config.toml
model = "image VQ-VAE"
translate = 0.12
bottleneck = "vq"
encoder_activation = "gelu"
encoder_drop_path = 0.15
encoder_patch_size = [8, 8]
loss = "mse"
decoder_activation = "relu"
decoder_widths = [64, 128, 192, 256]
init = "orthogonal"
muon_scale = "match_rms_adamw"
orthogonalizer = "polar_express"
batch_size = 96
lr_schedule = "linear"
adamw_weight_decay_other_params = 0.05
Rows from block 2 of the encoder, named by matrix and row number. Rows with one number belong to one neuron. Each number is 128 + 32 x the weight over the matrix's rms, rounded and kept within 0 to 255. All counts start at 0.
# fc1: MLP up (encoder.blocks.2.mlp.fc1.weight, 384x128), inputs 0-127
# fc2: MLP down (encoder.blocks.2.mlp.fc2.weight, 128x384, transposed), outputs 0-127
fc1.74 [141 102  57 120 126 120 115 131 169 132  99 123 112  91  40 121 163  88 110 163  92 132 126 120 114 152 167 152 144 152 108 202 163  76 123 190 120 141 118 158 147 142 163 111 139  96  84 118  63 124 157 144 111 115 147 170 131 107 114 125 140  90  77 139 103 112 212 136 124 146 169 135  94 122 131 166 161 144 188 131 142 109 129 146 151 155 130 163  93 137  96 122 137  88 169 156  40  95 185  61 125  96  95 108 115 134 101 143 156  80 145 152 130 153 157 116  61 169 147 165 212 114 102  90  97  93  96 192]
fc2.74 [127 137 120 139  86  98 170 123 130 130 156 133 128 193 173  96 176 161 127 105 141 117 175 157 150 122 176  85 112 100 119 108  91 134 105 139 107 133 131 107 117 123 145  94 161 163 157 133  90 147 159 135 139 130 133 100 142 134 151 165 112 175 165 113 134 123 146 119 108  64 106 125 150 105 107  65 138 124 110 136 134 156  94 126 123  97 122 167 153  83  99 154  93 125  97  59 181 126 109 131 153 198 178 165 140 162 114 136 116 123  98 135 133 139 109 133  94 113 116 117  72 113 110 150 136 164 155 102]
fc1.75 [ 97 186  98 120  85 140 151 105 130 100 135 181 143  91 137 130 105 183 151 112 148 121 125 122 151 152 152 111 144 162 123  93 173 122 101 100 144 174 109 110 203 172 112 167 167 177 106 169 139  72  92  76 120 161 152  67 185 134  97 180 155 140 110 126  97 101 117 154 196 144 119 148  60 104 108 152 162  94  98 107  89  54 180 159 101 144 136 141 103 150 148 185 104 132 108 109 127 105 105 172  95 136 134 136  95  87  94 147 162  95 166 136 106 125 138 120 131 142 177 114 155 100 128  57  96 107 113 150]
fc2.75 [163  73 163 132 132 167 132  89 130 166 158  86 114 149 116 132 176 112  70 139 140 108 178 154 117 174  71 153 108  93 113 145  85 146 131 143 131 103 195 203 142  84 120 116  85  69  96 131 108 137 126 136 134 115 107 155 112 153 129  91 168 114  94 167 142 135 172  91  95 109 118 110 204  98 124  54 139 173 154 136  74 148 106 106 144 130 130 188 159 108 102  93 122 108 119 167  85 141 131 125 105  96  95 143 151 163 121 143 100 164 110 131 126 167 140 171 102 147  67 152 111 125 165 161 101 143 175  73]
fc1.76 [136 157 112 116  91  79 181 104  83 108 197 171 144 128 181 105  67 142  87 127 132 120 107 155 158 122  63 168 166 132  89 100 138 155 157  79 164  98 120 216 113 128  85 114  68 131 147 127 111 141 151  85  84 205 122  87 200 103 173 153 190 111  82  96 119 115  99  63 111 151  83  47 127 146 181 105 113 160 103 157 198 130 137 143 114 140 169  41 125 108 170 120 149  98 147  58 117 216 107 112 148 118 213 155 158 140  97 114 116 130 105 111 115 116 114  32 136 180 119  98 107 139 164  76 157  99 145 144]
fc2.76 [139 111 134 141 110 157 138  95 120 126  89 151 176 155 111 158 139  82 126  62 121 197 118 115 113 120 168  76 141 115  94 102 124 108 164 138 104 111  94  50 165  78 150 153 152 147 133 168 134  92 125 165 116 115 122 192 146 146 122 136  57 116 113 176 102 237 130 151 116 143 193 155 126 133 118 170 195  65 126 136 129  75  72 136 158 162 112 132  62  98 114 124 102 161  56 102 135  97  76 186 155 105 125 136  48 179 130 200 187 119 202 106 164 188  90 152 130 100 107 130 113 103 141 167  80  82  70  95]
fc1.77 [100 157 119 107 127 112 142 120 100 175 188 162 152 142  61 155 192 146  87  95 151 105 134 144  82 139 179 129 141 145 126 128 112 120  90 162 108 176 135 137 150 121 157  51  80 159 127 119 159 135 127 141 106 137 156 113 135  86 149 119 120 167 161 120 131 130  98 131  63 135 149 153 121 126 198 153 132  59  72 139 176 118 108 145 116 134 124  98 165 107 158 153 136 130 121 142  89 144 127 100 154 116 142 160 163 119 127 103 150 107 140 133 133 101 139 125  90 117  74 153 174 101 149  67 136 165 116 116]
fc2.77 [116 141  84 155  97 171 133 150 134 101  93 112  92 103 179 154  95 127 189 125 134 153  93 116 174 175 151  91 145 100 144 111 143 167 132 119 113  93 113 132 132 120  96 166 139 116 137 106 114 123 103 148 133 127 128 111  83 144 127 128 128 125 104 137 124 143  99 111 192 111 144 124 129 105 139 160  96 189 127 122 131  96  92  96 145 110 138 138 135 129  78 152 170 123 144 114 104 149 116 163  90 102 119 121 104 166 154 128 115 132  70 151  37 162 127 123 101 113 141 147 178 144 136 142 152 134 147 118]
fc1.78 [ 81 165 119 152 131 126 107 111 106 133  91 132 137 141 132 102 129  75 108 108 173 161 143  88 107 112 142 104 143 187 148 146 115 139 105 131  61 100 115 140 159 100 115 179 113 134 127 151 145 158 151 114 125 119 108 115 164  95 139 134 151 148 124 153 152 111  99 127 139 112 142 161  92  85 143 219  98 164  89  96 177 150 122 127 140  99 171 134  95 100 131  96 129  74 131 136 140 177 114 101 109 106  43 123 120 150  87 124 124 178 189 175 178 119 121 111 151 120  94 118 164 118 118 121 129 122 126 100]
fc2.78 [177 148 149 106 137 139 175 130  86  87 140 116  51 145  95 115 120 146 103  82 114 142 164  84 158 160  90 108 157 122 165 106  94 119 118 187 107 109 129 110 133 108 136 154 125 128 177  58 122  61 138 115 122 137 149 126 112 170 182 114 157 191  98 107 124 101 150 146 127  81 123 132 114 103 133 127 172 134 155 176 100 150 131  98 175 158 138 144 172 121 148 108 104 111  98  96 104 103 134 129 149  98 135 152 101 117 160 133  92 108 148 127 117 107 132 163 118 150 123 129 101 107 126 141 167 166 137 115]
fc1.79 [118 126 152 139  92 108  99 101 126 139 156 147 179 120 120  99 164 156  84 127 117 144 170 113 131 110 140 113 145 100 161 146 171 133 144  74  81 138  58 100 185 118 154 117  82 183 158 140  80 113 111 163 158 134 104  93 135 152 130 157 117 111 118 128 188  66 185 143 191 205 129 130 138 113 130 139 130 146 154 128 135  89 129  69 141 139 160  71 101 126 137  77 109  80 117 126 150 167  94 110  82 142 172 121 138 113  93 140 149 103 111 162  90  99 123 127 116 141 154 158 168 151 136 100 136 122 147 109]
fc2.79 [152 132 113 122 128 132 137 127 150 131 163 123 112 129 117 155 120 113 105 165 124 138 144 134 167 152 130 156 115 110 163  93 103 108 116 209 169 104 125 135  98 136 100 234 135 123 148  90 158 115 120 115 111  93 136 122  87 130 138  97 193 152 156 156  90 195 119 123  85  53 102 116 145 110 128 112 139 123  98 108 146 127 146 149 141 115 104 138  84 135 116 139 121 137 112  69  81  90 109 144 118 139 132 152 112 135 138 121  80 114 133 137 172 157 115 124 139 131  90 140 115 138 131 150 115 165 108 156]
fc1.80 [126  98 122  85 169 126 124 124 127 130 169 109  35 133 124 140 122 106 123 111  74 120 114  87 103 172 105 151 110 108 127 158 145 130 207 125 100 143  98 132 136 159 157 194 138 109 198 162 136 139 113  98  96  84 176 164 118 193 103 118 108 121 140  79  78  67 102 118  93 132 131 117 146 136 147 131 149 123 101 119  98 109 103 147 188 105 123 169  63 149 150  99 158 103 134 106 125 154 167 120 124  97 165  31  69 179 132 114 133 162 137 115 199 128 147  59 148 100 129  64 185 133 104 134 129 121 189 122]
fc2.80 [ 93 150 139 141 151 127 148 152 167 116 145 156 148 114 122 167 144 130 181 126 172 105 134 157 139 137  93 154 122 140 191  78 153  88  71  76 104 132 120 104 122  99  66 109 121 109  84 149 127 128 179 102 175 152 152 178 102 145 136 103 106 110  81 116 162 123 119 101 110 124 162  89 106 158 179 130 129 136 142 159 100 137 127  96  98  97 156   8  89 162 136 129 116 135 168  95 158 126 139 155  87 172  76 130 164 120 185  76 190 152 149 114  61  77 139 173 116 159 117 163  69 137 143  74 146 141 143 134]
fc1.81 [ 81 163 134 141 119 113 105 131  50 144 125 132 127 122 171 118 139 137 160 189  74 173 124  99 160 157 100  93  98 112  91  94  58 140 146 155 129 127  98 177 153 123 122 134 122 136 112 145 182 111 125 176 163 143 102 172 155  97 108 118 177 150 154  97 118 124 110  69 118 115 188 110 137 110 140 150 113 117 141 105 117 136 136 197 155 105 167 115 122  78  79 117 159 109 153  91 149 110 133 147 131 120 163 146 152 121 125 174 137 130 126 118 139 155 150 143 119 127 129  95 150 125 139 166 138 118 126 113]
fc2.81 [154 125 128 133 115 109 123  96 170 119 135 152 142 180 136  85 116 155 142  62 171  96 111 166  85 112 114 142 204 194 156 126 171 127 116  73  78  85 186  89  57 146  73 106 138 136 123 118  74  97 188 111 108  97 160 148  97 139 103 134 144  95  79 143 156 144 138 181 129 186  94 117  95 115 105  94 107 131 139 132 105 100 173  81 128 139  80 116 135 122 129 158  68 165 120 157 134 151 158  99 124 109 114 116 148 196  67  71 117 176 125 164 135  99 108 105 175  87 157 143 217 129 101 117 152 114  90 183]
fc1.82 [169 126 131 145 138 116 156 142  98 134  92  93  50 127  80 122 171 131 169 117 175 163 100 181 120 142 183 132 114 112 148 139 116  61 118 122 150  87 156  71 112 131 117 139 159  99 120 127 129 104 100 194  99 132 138 125 112 142 110 208 128 103 145 130 212  55 195 162 123  56 160 107 122 159 109 128 201  77 109 140 115 132 166 183 165 144  95 134 119 124  38 113  95 163 139 142 162  99 179  98 160  76  99 198 131 153  76 114  77 102 135 166 137 132 119 197 135  97  39 173 119  98 138 101 122 127 132 158]
fc2.82 [ 99 145  81 124 155 115 133 151 120 142 143 141 156 126 204 144 124 102 160 130 145  99 120  84 131 109 119 113 177  81 134  88 131 185 121 176  97 149 117 182 111 177 194  99  51 104 104 150 175 140 143  67 139 165 150 112  95 130 144  92 147 117 131 101 117 162  60 130 142 169 114 182  95 163 107 162  69 164 157 121 117  90 152 148  67 103 114  87 112 136 172 119 118 121 161  97 127 155 101 126 122 153 100  68 104 128 169 113 164 100 102 115 140 105 138 118  71 142 207 122 150 127 113  78 128 134 125 172]
fc1.83 [148 101 105 101 114 133 154  94  67 118 122 158  48 118 193 170 133 129 113 136  75 124 138 186 125 149 144 141 109  85  73 128 132 154 117 136 100 158  93 189  91 109  67 118  83 107 131 195 161 104 178 115 155 116 147 167 166  98 191 144 131  91 132 100 110  70 100 109  74 130 154 104 126  84 150 118 119  98 105 104 136  85 120 166  96 121 143  99 163 100 192  70 126 148 141 119 122 138 132  87 208 149 146 135 149 151 129 144 132 148 150 110 130 171  92 149 153 153 118 112  94 129 147  96  91 131 140 157]
fc2.83 [114 113 114 115 119  98 111 153 125 138 107 101 196 130 113 108 118 119 131 134 143 192 129  56 116 137 134  95 144 110  45 172 182 115 153 165 144 126 116 136 138 149 189 140 144 126 168  97 147 102 181 127  71 125 111 102 110  95 132 167 109 130 147 145 121 179 135 124 123 168 149 130 185 203 165 115 144 138 108 161 172 170 118 183 119 127  76  89  88 174  68 167 104 112  92  87 172  97 180 171 130  54 114  90 131  88 120 129 167  97 145 112 118  85 114 137  89 100 125 113 108 155  52 133 150 150 130 115]
fc1.84 [ 87 124 138 133 126 124 137 123 109 143 119 111  77 172 143 164 143 143 199 102 146 136  63 138 129 194 151  91 106 165 108 144 129  93 137 154 140 158 149 137  90 191 143 173  98 156  93 143 156 212 140 138 118 178 177  86 165 157  64 159 152 175 167 111  87 141  28 154 130 123  62 110 110 150 143 105 114 131  53 120 169  58 185 191  74 119 109 185  88 141  80 173  92 130  98 143 182 139 137 125 166 170  92 113  81 128 156 152 123  52 166  47  91 150 161  53 147 133 104 178  97  22 149  78 145 135 144  81]
fc2.84 [ 80 116 131 138 170 143 124 114 120 143 157 104  87 159 112 105 138 189  14 168 139  77 238 125 118 127  70 146 149  99 110 119 111 141 115  61 120 154 168 199 104  91 160  96  94  88 175  74  81  76  96  87 126 129 103 172 119  81 179 142 150 179 141 154 153  64 255  79 136 109 170  99 109  69 117  67 129 132 186 173  48 158  90  86 129 124 142 148 179 102 185 111 156 149 132 144  87 134 100 130 116  91 159 128 185 134  54 151 132 192 116 163 151 146 121 170 148 165 143 158 175 155 123 170  96  82  59 101]
fc1.85 [ 88 151 135 145 106 160  86  70 128 111 137 133 108 106 132 133 168 120 110 174 108 160 121 124 109 186 104  62  90 127 123 138 136 179 151 131 123 120 178 154 115 108 197 146 184 133 133 144 148 133 140 122 130 124 149 136 131 156  77 123 140  99 126 145 113 114 102 152  95 155 131 110  38 128 195 165 162 125  11 147  72  80 112 173  53  87 157 133 125 109 162 118  95 125 165 134  61 128 150 139 134 134 151 106 134  70 175 125 136 213 208 162 135 184 129 122 109 146 120 110 134 106  72 153 105 123  98 138]
fc2.85 [129 117  92 105 116 143 169 139 150 164 136 108 113 137  81 173  69 145 110  89 121 157 108 159 117 101 150 106 109 142 142  20 130 166 121 135 149 128 145 143 134 112 114 140 141 141  95 148 132  92 166 100 111 133  64 113 184 170  89 150 150 113 125 142 121 159  80 148 149 140 152 107 116  93 133 156  95 217 179  81 174 159 174 101 148 157  85  66 118 123  77 106  94  98 144 132 140 133 116 162  92 136 153 131  94 129 102 132 178 138  97 116 123 145 158 113 126  97 153 174 161 132 155  84 122 105 142 160]
fc1.86 [144 118 173  96  95 119 130 129 184 166 110  86 151 150 210 156  58  58 105 117 156  80  79 101 166  60  94 162  80 154 126  88 140 113 154 190 130 147 166 104  99 134 103  73 153 130 158 126 132 133 153 132 112  94 151 150 157 118 197 108  43 189 203 135 121 166 113  77 116  79  95 141 191 114 153  99   0 137 130  51 114 125 118 108 110 125 242  58 135 132 169 102 153 138 128 144 212  81 182 104  89 101 186 101 146 132 121 119 144 107 129 201 167 137 132 113  90 101 145 138  61 160  84 147 133 149 208  43]
fc2.86 [145  88  78 131 158 128  68 118 116  94 137 115  66  71  75  58 174 162 154 148 127 131 129 148  80 136 139 109  99 201  85 212  89 168 115  99 120 167  88 187 122  58 119 183 147 120 135 129 101 139 120 189  91  77 110 148 142  92 118 144 176 153 168 126 208 165 159 111 144 168 124 138 124 141 118 135 150 123 127 141 141 156  94 107 102  72 125 184 168 168  96 125 154 133 191 164  73 126 124 125 136 196 138 153 107 100 168 131 128 117  98 129  34 119 114 105 117 107 118 119 129 107 159 138 125 141 122 108]
fc1.87 [ 76 172 141 130 158 114 160 117  62  99 125  94  98 116 128 122 108 120 116 190 155 128 138 116  88 215  87 140 204  75  90  67 171 111  82 137  87 123 203 139 129 153  67  74 161 114  85 188 134 111 100 178 108 100 196 136 109 144 116 112 128 128 128  97 139 131 128 169 189 210  65 112  31 198 175 103 247 129 129  57  60 101 147 152 111 155  43 210 127 133 151 165  79 137 163 177 139 106 110  65  85  86 129  83 168 189 124  92 176 119 118  57 170 180  77 130 107 101 136  84 159 169 156 124 131 113 168 135]
fc2.87 [151 149 146 162 140 130 130 164  84 130 159 101 156 133  92  74 128 141  85 174  77  68 200 126 110 130 130 116 191 120  97 159 135 134 160  82 129 152 149 138 115 156  96 140 114  85 125  83 154 101  94 197 145 171 108 108 184 135  95 139 114 135 153  74 152  89  43 117  96 106 128 113  99 113  86 144 130 143 170 117 109  95 125 122 100 103 153 171 102 145 125 147 132 131 161 132 172 133 147 115 132 142  88 108 196 145 142 124 125 119 129 147 125 148 129 112 156 140 134 173 150 130 114 115  73  60 180 112]
fc1.88 [ 82 152  89 110 108  77 108 104 139 174 167  92 174 172 109 152 178 125 123 104 183 174  97 101 145 106 148 120 142 166 138 113 109 117 179 108 118  83 149  96 130 120 166 149  53 148 105 139 116 136 142 136 120 118 165 105 114  87 143 120  80 109 136 103 131 154 121 137  99  79 107 140  90 152 104 153 193 156 139 137  87 139 157 115  55 147  98 160 169 114 140 152 162  89 143 121 113 209 130  97  91 128 100 211 106 129 102 106 153 110  82 152 152 133 130 155  82 118 125  85 167  98 154 137 103 110 101 126]
fc2.88 [126 136 117 163 159 165  82 146  90 149  93 173 122  74 119  87 133 130 166 175 107  69 110 120 155 134 115 157 100  88 109 149 159 174 126 146 132 161 123 163 151 147 105 139 165 131 157 113 169  88 103 119 123 104  99 156  82 150 133 134 154 185 148 145 169 112 147  88 161 151  90 103 193  60 155 172 110 122 124 164 156  98 103 117 144 100 107 122 111 105 109 132  84 153 106 104  85 114 124 133 133 121 187  84 134 105 137 103 109 166 193 130 125 113 160 113 143 108  76 151 106 170 148 103 131 116 122  75]
fc1.89 [133 107 169  87 116 158  89 124 123 152 142  75 132  86 102 132  75 126 169 141 119  97 121 118 180 137 139 136 127 154 100  89 148 137  96  99 113 171 121 140 135 135 124 160 157 146 133 159 177 139 153 103 110 147 174 167 137 130 144  45  92 159 139 154 125 134 126 126  97 138 155  97 144 133 131 101  79 137 131 140  86 116 126  75 120 125 163 107  81 104 144 158 135 163  99 154 148 116 128 115 187 193 153  82 147 122 127 118 111  96  68 132 128 149 120 157 115  55 176 168  62 103 117 139 149 165 106 147]
fc2.89 [189 109 133 164 108 113 117  67 115 108  84 101 118 111 191 131 153 140 107 117 125  68 130 165  81 152 133 172 127  58 140 166 102  85 145 130 148 124  79 153 128 151 158 134 101 138  81 140 133  92  93 131 114  75 109  97 131  69 126 164 120 129 131 112 196 156 148 128 154 139  66 183 125 117 142  91 134 168 103 111 146 118  86 143 132 134  99 192 159 167 117 111 153  85 145 142 176 120 147 173 109 202 144 118 134 109 105  89 120 105 167 146 110 155 141 117 172 175  57 129 116 145  89 101  80  85 117  83]
fc1.90 [119 155 116 152 159 103 122 112 153 161 139 155 118 107 139 101 102 155  95 154 112 188  97  99 138 112  91 170 130 123 111 172 119 132 149 149 115 103 107 139  87 119 140 175 116 114 158 135 140 173 112 104 159 134 147 153  95 149 107  87 102 137 161 122 127 109 112 136 160 120 159 150 111 132 140 138 117  91 113 111 139 160 109 128 126 109 144 122 122 126 156 116 141 144 125 108 105 132  99  96 159 115 122 152  86 146 124 122 151 129 187 133 128  94 106  90 152 105 135  84 110 117  99 127 107 174  70 116]
fc2.90 [179  96  99 101 151 140 100 138 113 107 130 213 174 161 127 105 136 147 135 116 121  74 175 123 171 128 116  97  96 151 104 147 127 157 123 123 133 188 159 112 130 111 102 151 140 105 122 128 182  73 125 115 110 137 145 123 132 110 121 141 112 125 110  87 114 127 145 108 117  90 112 130 113 145 129 134 134  82  95 105 152 169 206 106 117 136 171 127 131 120 128 157  93 148 146  72 196 130 105 165 139  80 182 111 132 215 132  55 144 132 131 124  86 126  97 147 100 175  62 126 147 120 135 154  97 152  80 103]
fc1.91 [138  88  78 166 127 169 156 117 135  69 150 147 120 125 168 169 115 167 156 141  63 118 140 106 162 135 130 137 173 117  86 113 158 107 159 151 112 139 143 145  97 103  95 141 126 187 104 134 146 137  81 149 120  91 167 156 155 129 131 116  99 152 152 161  99 125 162  93 148  86 174 130 108 113 114 126  77 143 105 132 116 146 119 156 163  98 186  77 129 114 171 152 103 113  88 124 108 126 101 136 150 152 166 173 115 139 109 114 142 104 138 133 132 137  88 124 190  85 163 100 101 107 141  99  76 111 140 125]
fc2.91 [161 165 112 135 111 119 150 130 133 132 107  81 123 139  95 179 127 119 123 109 149 120 110 148  92 144 106 103 102 176 138 175 100 134 146 112 128 105  91 115 175 134 164 106  92  88 152 149 156 143 146 146 148 148  89 110 129  99 116  79 182 143 166 110 175 150 118 139 106 141 127 134 123 172 121 132 121 135 165 141 140 121 142 116 116 168 107 126 114  60 107 103 123 148 129 143 164 106 143 145 118 165 155  78 204 115  97  70 142 155  91 144 139 155 138  74 127 141 160 162 119 119 110 142 112 131 106 113]
fc1.92 [140 106  88 145 177 179 185 127  86  91  61 137 114 166 116 106  82 150 128 192  87 109  61 130 117 179 136 137 154 171 141 110 126 124 165 106 160 150 130 151 128 147 129 138 131 113 115 139 165 142 103 138 166 111 166 112 102 115  95 100 107 124  89 135 101 111 134 200 100  91  73 123  80 105 119 131 173  82 137  74 129  95 138 149 125 153  99 121 153 111 106  59 143 144 122 115  73 149 151 155 124  98 200 144  84 134 125 186 114 119 101 138 131 100 123 181 114 163 157 117  86  86  90 126 114 177 100 240]
fc2.92 [126 120  91 133 135 145 158 129 129 153 123 114 131 121 182  87 129 126 104 154 161 150 142 130 120  88 129 154 114 138  92 133 122  96 141 152 146 166 105 145  90 116 123 153 104 163 151 105 120 103 111 112  77  73 128  90 134 126 129 168  91  61 172 180 147 169 135 108 140 113 154 155 198 103 158 134 101 124 137 141 181 169  97 145 165 103  73 155 164 141 147  69 152 112  97  99  28 107 131 146 159 184  30  77  56 165 123  91 106  96 167  90 140 124 227 152 118 157 142 131 108 128 162 120 141 129 127 107]
fc1.93 [127  87 144 166 155 106 103 123 140 122 132 123  78 143  99 155 144 122 113 141 124 109  54 160 151 118 148  70 133 118 105  91 146 156 112  92 160 135 183 146 130 140 113 185 130  55 111 107 174 131 114 140 112 153 110 144 153 167 187 173  59 120  83 130 116  87  63 127  86 102 143 133 135 148 122  58 140 135 176 144 143 109 102 134 109 183 119 105 161 100  48 133 158 143 116  63 107 146 146 175 145 121 231 195 110  32 159  91 136 109 133 162 183 113 134 159 128 102 144 149 193  73 124 168  99 152 161 140]
fc2.93 [116  87 252 157 125 154 125 110 177 161 114 135 131 130  89 105  93 108  85 147  93  92 185 148 117  90 122 110 159  98 154 103 142 151 152  22  56 161 175 107 125 197 106 106  91  79  78 122 172 149 124 162 181 180 124 142 135 146 144 132 127 114  96  98  38 143  79  98 129 114 154 108  80 118 103 144 117  83 136 118 155  82 179 167 157 138 248 136 109 121 111 124 120 124 143 185 145 168 140 166 124  66 115 148 134 151  89 144 186 145  86  44 141 131 115  89 131 109 143 139 185 129 142 106  99 112 118 181]
fc1.94 [113 151 195 147 125  83 190 122  68 110 126 157 131 116 126 123 211 117  87  86 108 158 125 119 146 125 104 104 164 154 172  99  98 203  86  81 125 106 143 152 133 108 200 166 109 141 138 121 124 122 157 124 150 139 155 128 141 105 132 161 152 140 194 142 195 101 133 178 150  91 161 134  98  96  50 110 115 135 124 113  98 111  93 144 137  88 103 103  94 142 130 144  97 105 156 151 111 124 159  99 117 152 100 112 145 184 115  92 159 162 160  85 115 131 145 140  85 123  82 130 137 151 136 152 116 122 129 150]
fc2.94 [158 151 153  89 114 159 109 148 100 155 103 101 136 135 139 138  85 145 138 122 124 162 151  72 121 131 125 118 140  73 126 121 197 144 116 166  87  96 117 107 149 160  71 164 102 123 180  97 118  75 113 149 176 135  72 101 115 126 142 112  89 158  73 144  98 151  97 222  91 113 110  94 147 148 140 138 124 145 187 129 132 131 160 189 104 176  93 149 120  97 101  75 151 129 117 120  86 118 110 184 101  81 171 161  91 117 139 161 126 138 176 174 121 148 101 115 154 160 189 116 111 123 146 107 129 138  90 133]
fc1.95 [148 182  88 138 180 129 118  86 118  86 154 193 104  81 128 138 120 172  29 162 117 141 129 107 182 134  85 131 128 120 110 161 156 143  86 110 138 146 117  76 146 141 122 120 159 146 113 194  78 125 133 123 168 136 193 136 111 138 137  72 107 169  91 154 178 192 134 101 149 130 160 157 145 112 143  92 125 154 107  95 116 157 120  61 143 189 108 125 166 113 157 112  91 174 162  87 185 160 168 152 118 131 136  86  55 157 130 111 112 128  43 113 155 124 147 126  94 120 170  76  98 147 119 138 127 143 161 138]
fc2.95 [164 156 174 129 124 106  88 169 154 194 146 156  95  98 143 117  51 147 192 146 106  92 107 157 122 118 168 164 140 134 123  95  82 104 182 146 171 117 133  98 195 174  65 131 118 118 151  57 125 116 100 121  74 134 181  65 115 143 136 128 107  67 108 165 121 133  95 161  59 112  67 117 180 112 145 155 162 142 140 157 132 159 132 180 158  70 131  97 145 107 128 177  91 131 103 184 106 145 134 114 152  98 108 151 172 104 107 128 141 139 143 176 138 154  81  89 121 109 127 158 125 141 129 174  89  47  82 148]
fc1.96 [108 118 132 158 106 110 111 137  46 136 157 101 155 129 153 154 171 125  95 166  71 164 102 166 146 123 102  69  96 135 135  52 131 130  67 123 127 148  54 114 114 133  87  65  68 166 100 122 119 111 143 117  92 165 150 128 138 114 186 115 102 137 106 146 190 142 106 164 133 121  81 166 136 140 194 157 224 119 104 145 127 137 123 141 144 158  84 164 119  98 159 127 173 168 134  42 144 127 112  57  92  80 201 151 132 192 137 146  96 165 117 126 106 146 120 124 234 162 108 117 115 167  69 136 127  81 111 163]
fc2.96 [149 177 107 109 180 118 118 139 128 116 221 144 110 132  82 125 126  77 211 195 152  89 160 108 135 126 104 160 108 108 110 169 120 130 119 160 132 118  97 148 134 123 149 167 213 116 115 161 127  72 122 119 154 164 133 110 117 102  93 118 125 185 126  98  76 100 133  73 119  97 139 151  86 145 133 118  80 162 116 121 167 120 103 108  93  88 152 133 102 100  48 104 122  97 139 125 178 156 153 117 131 157 119 131  91 118 109 144 110  99 116 170 117  88 154 131  81 113 105 144 128 117 171 132 159 157 158 125]
fc1.97 [ 83 102 150 136  97 115 105  95 119 109 163  86  76 128 241 159 111 147 147 153 111 143  59  77 144 137 114  89 117 189 110  87 129 116 141 121 154 100 185 116  83 124 172 127 166 140 120 107 108 152 133 130 152  97 128 140 118 124 107 191 119  73 159 141 134 110 142 149 205 153  92 100 174 132 178 101 168  88 109 158 113 122 204 121  88  80  84 153 112 138  69 131 140 119 141 130 145  94 175  33 118 136 121 110 184 145 163 175  93 143 141 104 116  78  95  77 164  58 101  80 114 112 147 209  65 159 164 136]
fc2.97 [120 160 158 124  89  81 109 165 112 106 180  76 110 146 104  96 156 117 138 140 155 141 125 131  99 104  77 155  97 145 169 145 137 101 141 188  81 123  71 132  97  93 147 131 134 146 191 135 134 134 114 108 122 144 106 128 151 141 120 119 102 170  84  75 146  94 144 119 108 135 106 134 112 147 135 114 130 139 148 127 143 159  61 139 113 162 151 196 133 141 171 110 152 104 146  84 126  73 112 142 113 111 171  95 112 134 183 150 161 122 116 155 121 109 132 148 119 120 155 143 115 170 147 128  79 127 153 139]
fc1.98 [172 160 199 169  86 126 197 123 143 181 118 197 129 121  92 122 140  62  89 139 110 128 117 144 123  54 141  82 119  66 158 113 116  54 160 182  93 123 142  70 204  94 121 114 113 138 195  94  82 137 112  99  99 171 102  86 130 166  76 117 158 109 164 143  75 116  58 142 185 174 124 124 176  80 125  92 167 109 169 104 187 195 100  78 136  61 104  47 172 137 121 143 158 178 131 145  74 155 115 116 128 186 172 172 133 101 121 141  88 116 118 127 111  98 172 136  92 124 141 131 124 140 168 140 117 127 186 126]
fc2.98 [147 127 127 117 110 173 121 118 155 112 103 115 135 125 177 147 111 205 139 170 137  94 162 138 181 101 127  93 128  88 107 136 125 246 145  86 144 159 109 172 118 162 121 136 117  79 124  83 140 115 102 120 123 133 161 123 143  43 166 149  70 113  98 137 176 127 131 128 143  70 145 100 132 101  94 133  79 207 124 223  89 110  97 182 122 144 175 231 136 110  97  59  82 118  99 124 102 131  89 155 139  83  89 110 125 116 147 127 112  75 156  78 118 179 103  77 121 148 115 136 140 140 165 142 124  62 144 104]
fc1.99 [102 149 179 129 143  92 132  74 168 154 202  57 140 181 141 100  95 163 134  79 145  97 130 118 134  55  91 105 102 132  83 137 120 110 109 145 189 103 141 144 162 147 136  63 156  85 131 103 130 106 121  95 201 110  90  93 112  73 162 124  53 194  80 126 128 175 182  89  82 140 128 113 159 174 104 126 127 185 200 123  97 120 185 128 113 103 178  94 115 114 151 108 177 140 141 166 185 110 116 105 101 107 179 124 184 148 186 117 121 163 179  88 172 100 168 101 137 149  45  22 164 133  99 118 145 173 147 139]
fc2.99 [127 214  95 138 134 172 132 108  90 101  97 166 146 107 127 111 113  63 165 181  69 169 121 200 117 173 172 107 125 128  94  99  69 185 126 155 153 166  83 113 128 108 140 105 146 179  87 159 134 186 104 116  96 138 151  73 166 108 102 143  98 100 139 145 153 109  92 139 212 124 127 161 121  90  49 196  71 152  95 151 133 166  51 105 124 110  95 255 176 166 109 110 108 143 211 177  83 208  70  96 149 154  93  85 102  82 106 143 126 114 114 186 102 107 134  90 109 150 158 194 142  99 164  72 128  59  84 156]
fc1.100 [168 113 114 120 122 156 163 168 130 127 164  84  99 127 192 155 124 184 146  90 134 128 111  89 128 187 102 160 109 116  70 126 131 144  78 165 157 183 124 182 130 170  38 111 122 157 146 179 137 131 150 126 123 151 199 146  92 166  96  74  79 108 139 170 168 145 157 137 158  76 105  43  41 165 124  70 150  99 110 103 111 106 110 131 148  86  91 183 106 116 101 113 141 178  63 156 158 111 166 122 118 103 104 124 149 147 108 141 126 123  50  82 153 178 103 143 192 117 124 130  90 134 137  58 131 112 136 147]
fc2.100 [ 98 129 113 148 125 169 115 126 116  88 101 164 139 100 159 122  85  85 116 197  99 103 102 155 155 163 173 100 130 140  96 117 136 173 125  70 102  90 172 105 152 127 150  88  54  70 105  77 186 127 130 148 170 184 109 112  96 137 164 118 195 126  74  89 118  88  96 153  93 136 109 144 160 158 104 176  87 126 156  87 124 108 158 130  85 175 128 127 129 102 147 162 104  90 159 178 151 175 107 130 141 114 122 108 144 108 138 134 154 171 153 173 130 112  85 111 101 117 171 162 118 139 139 128 126 131 101 160]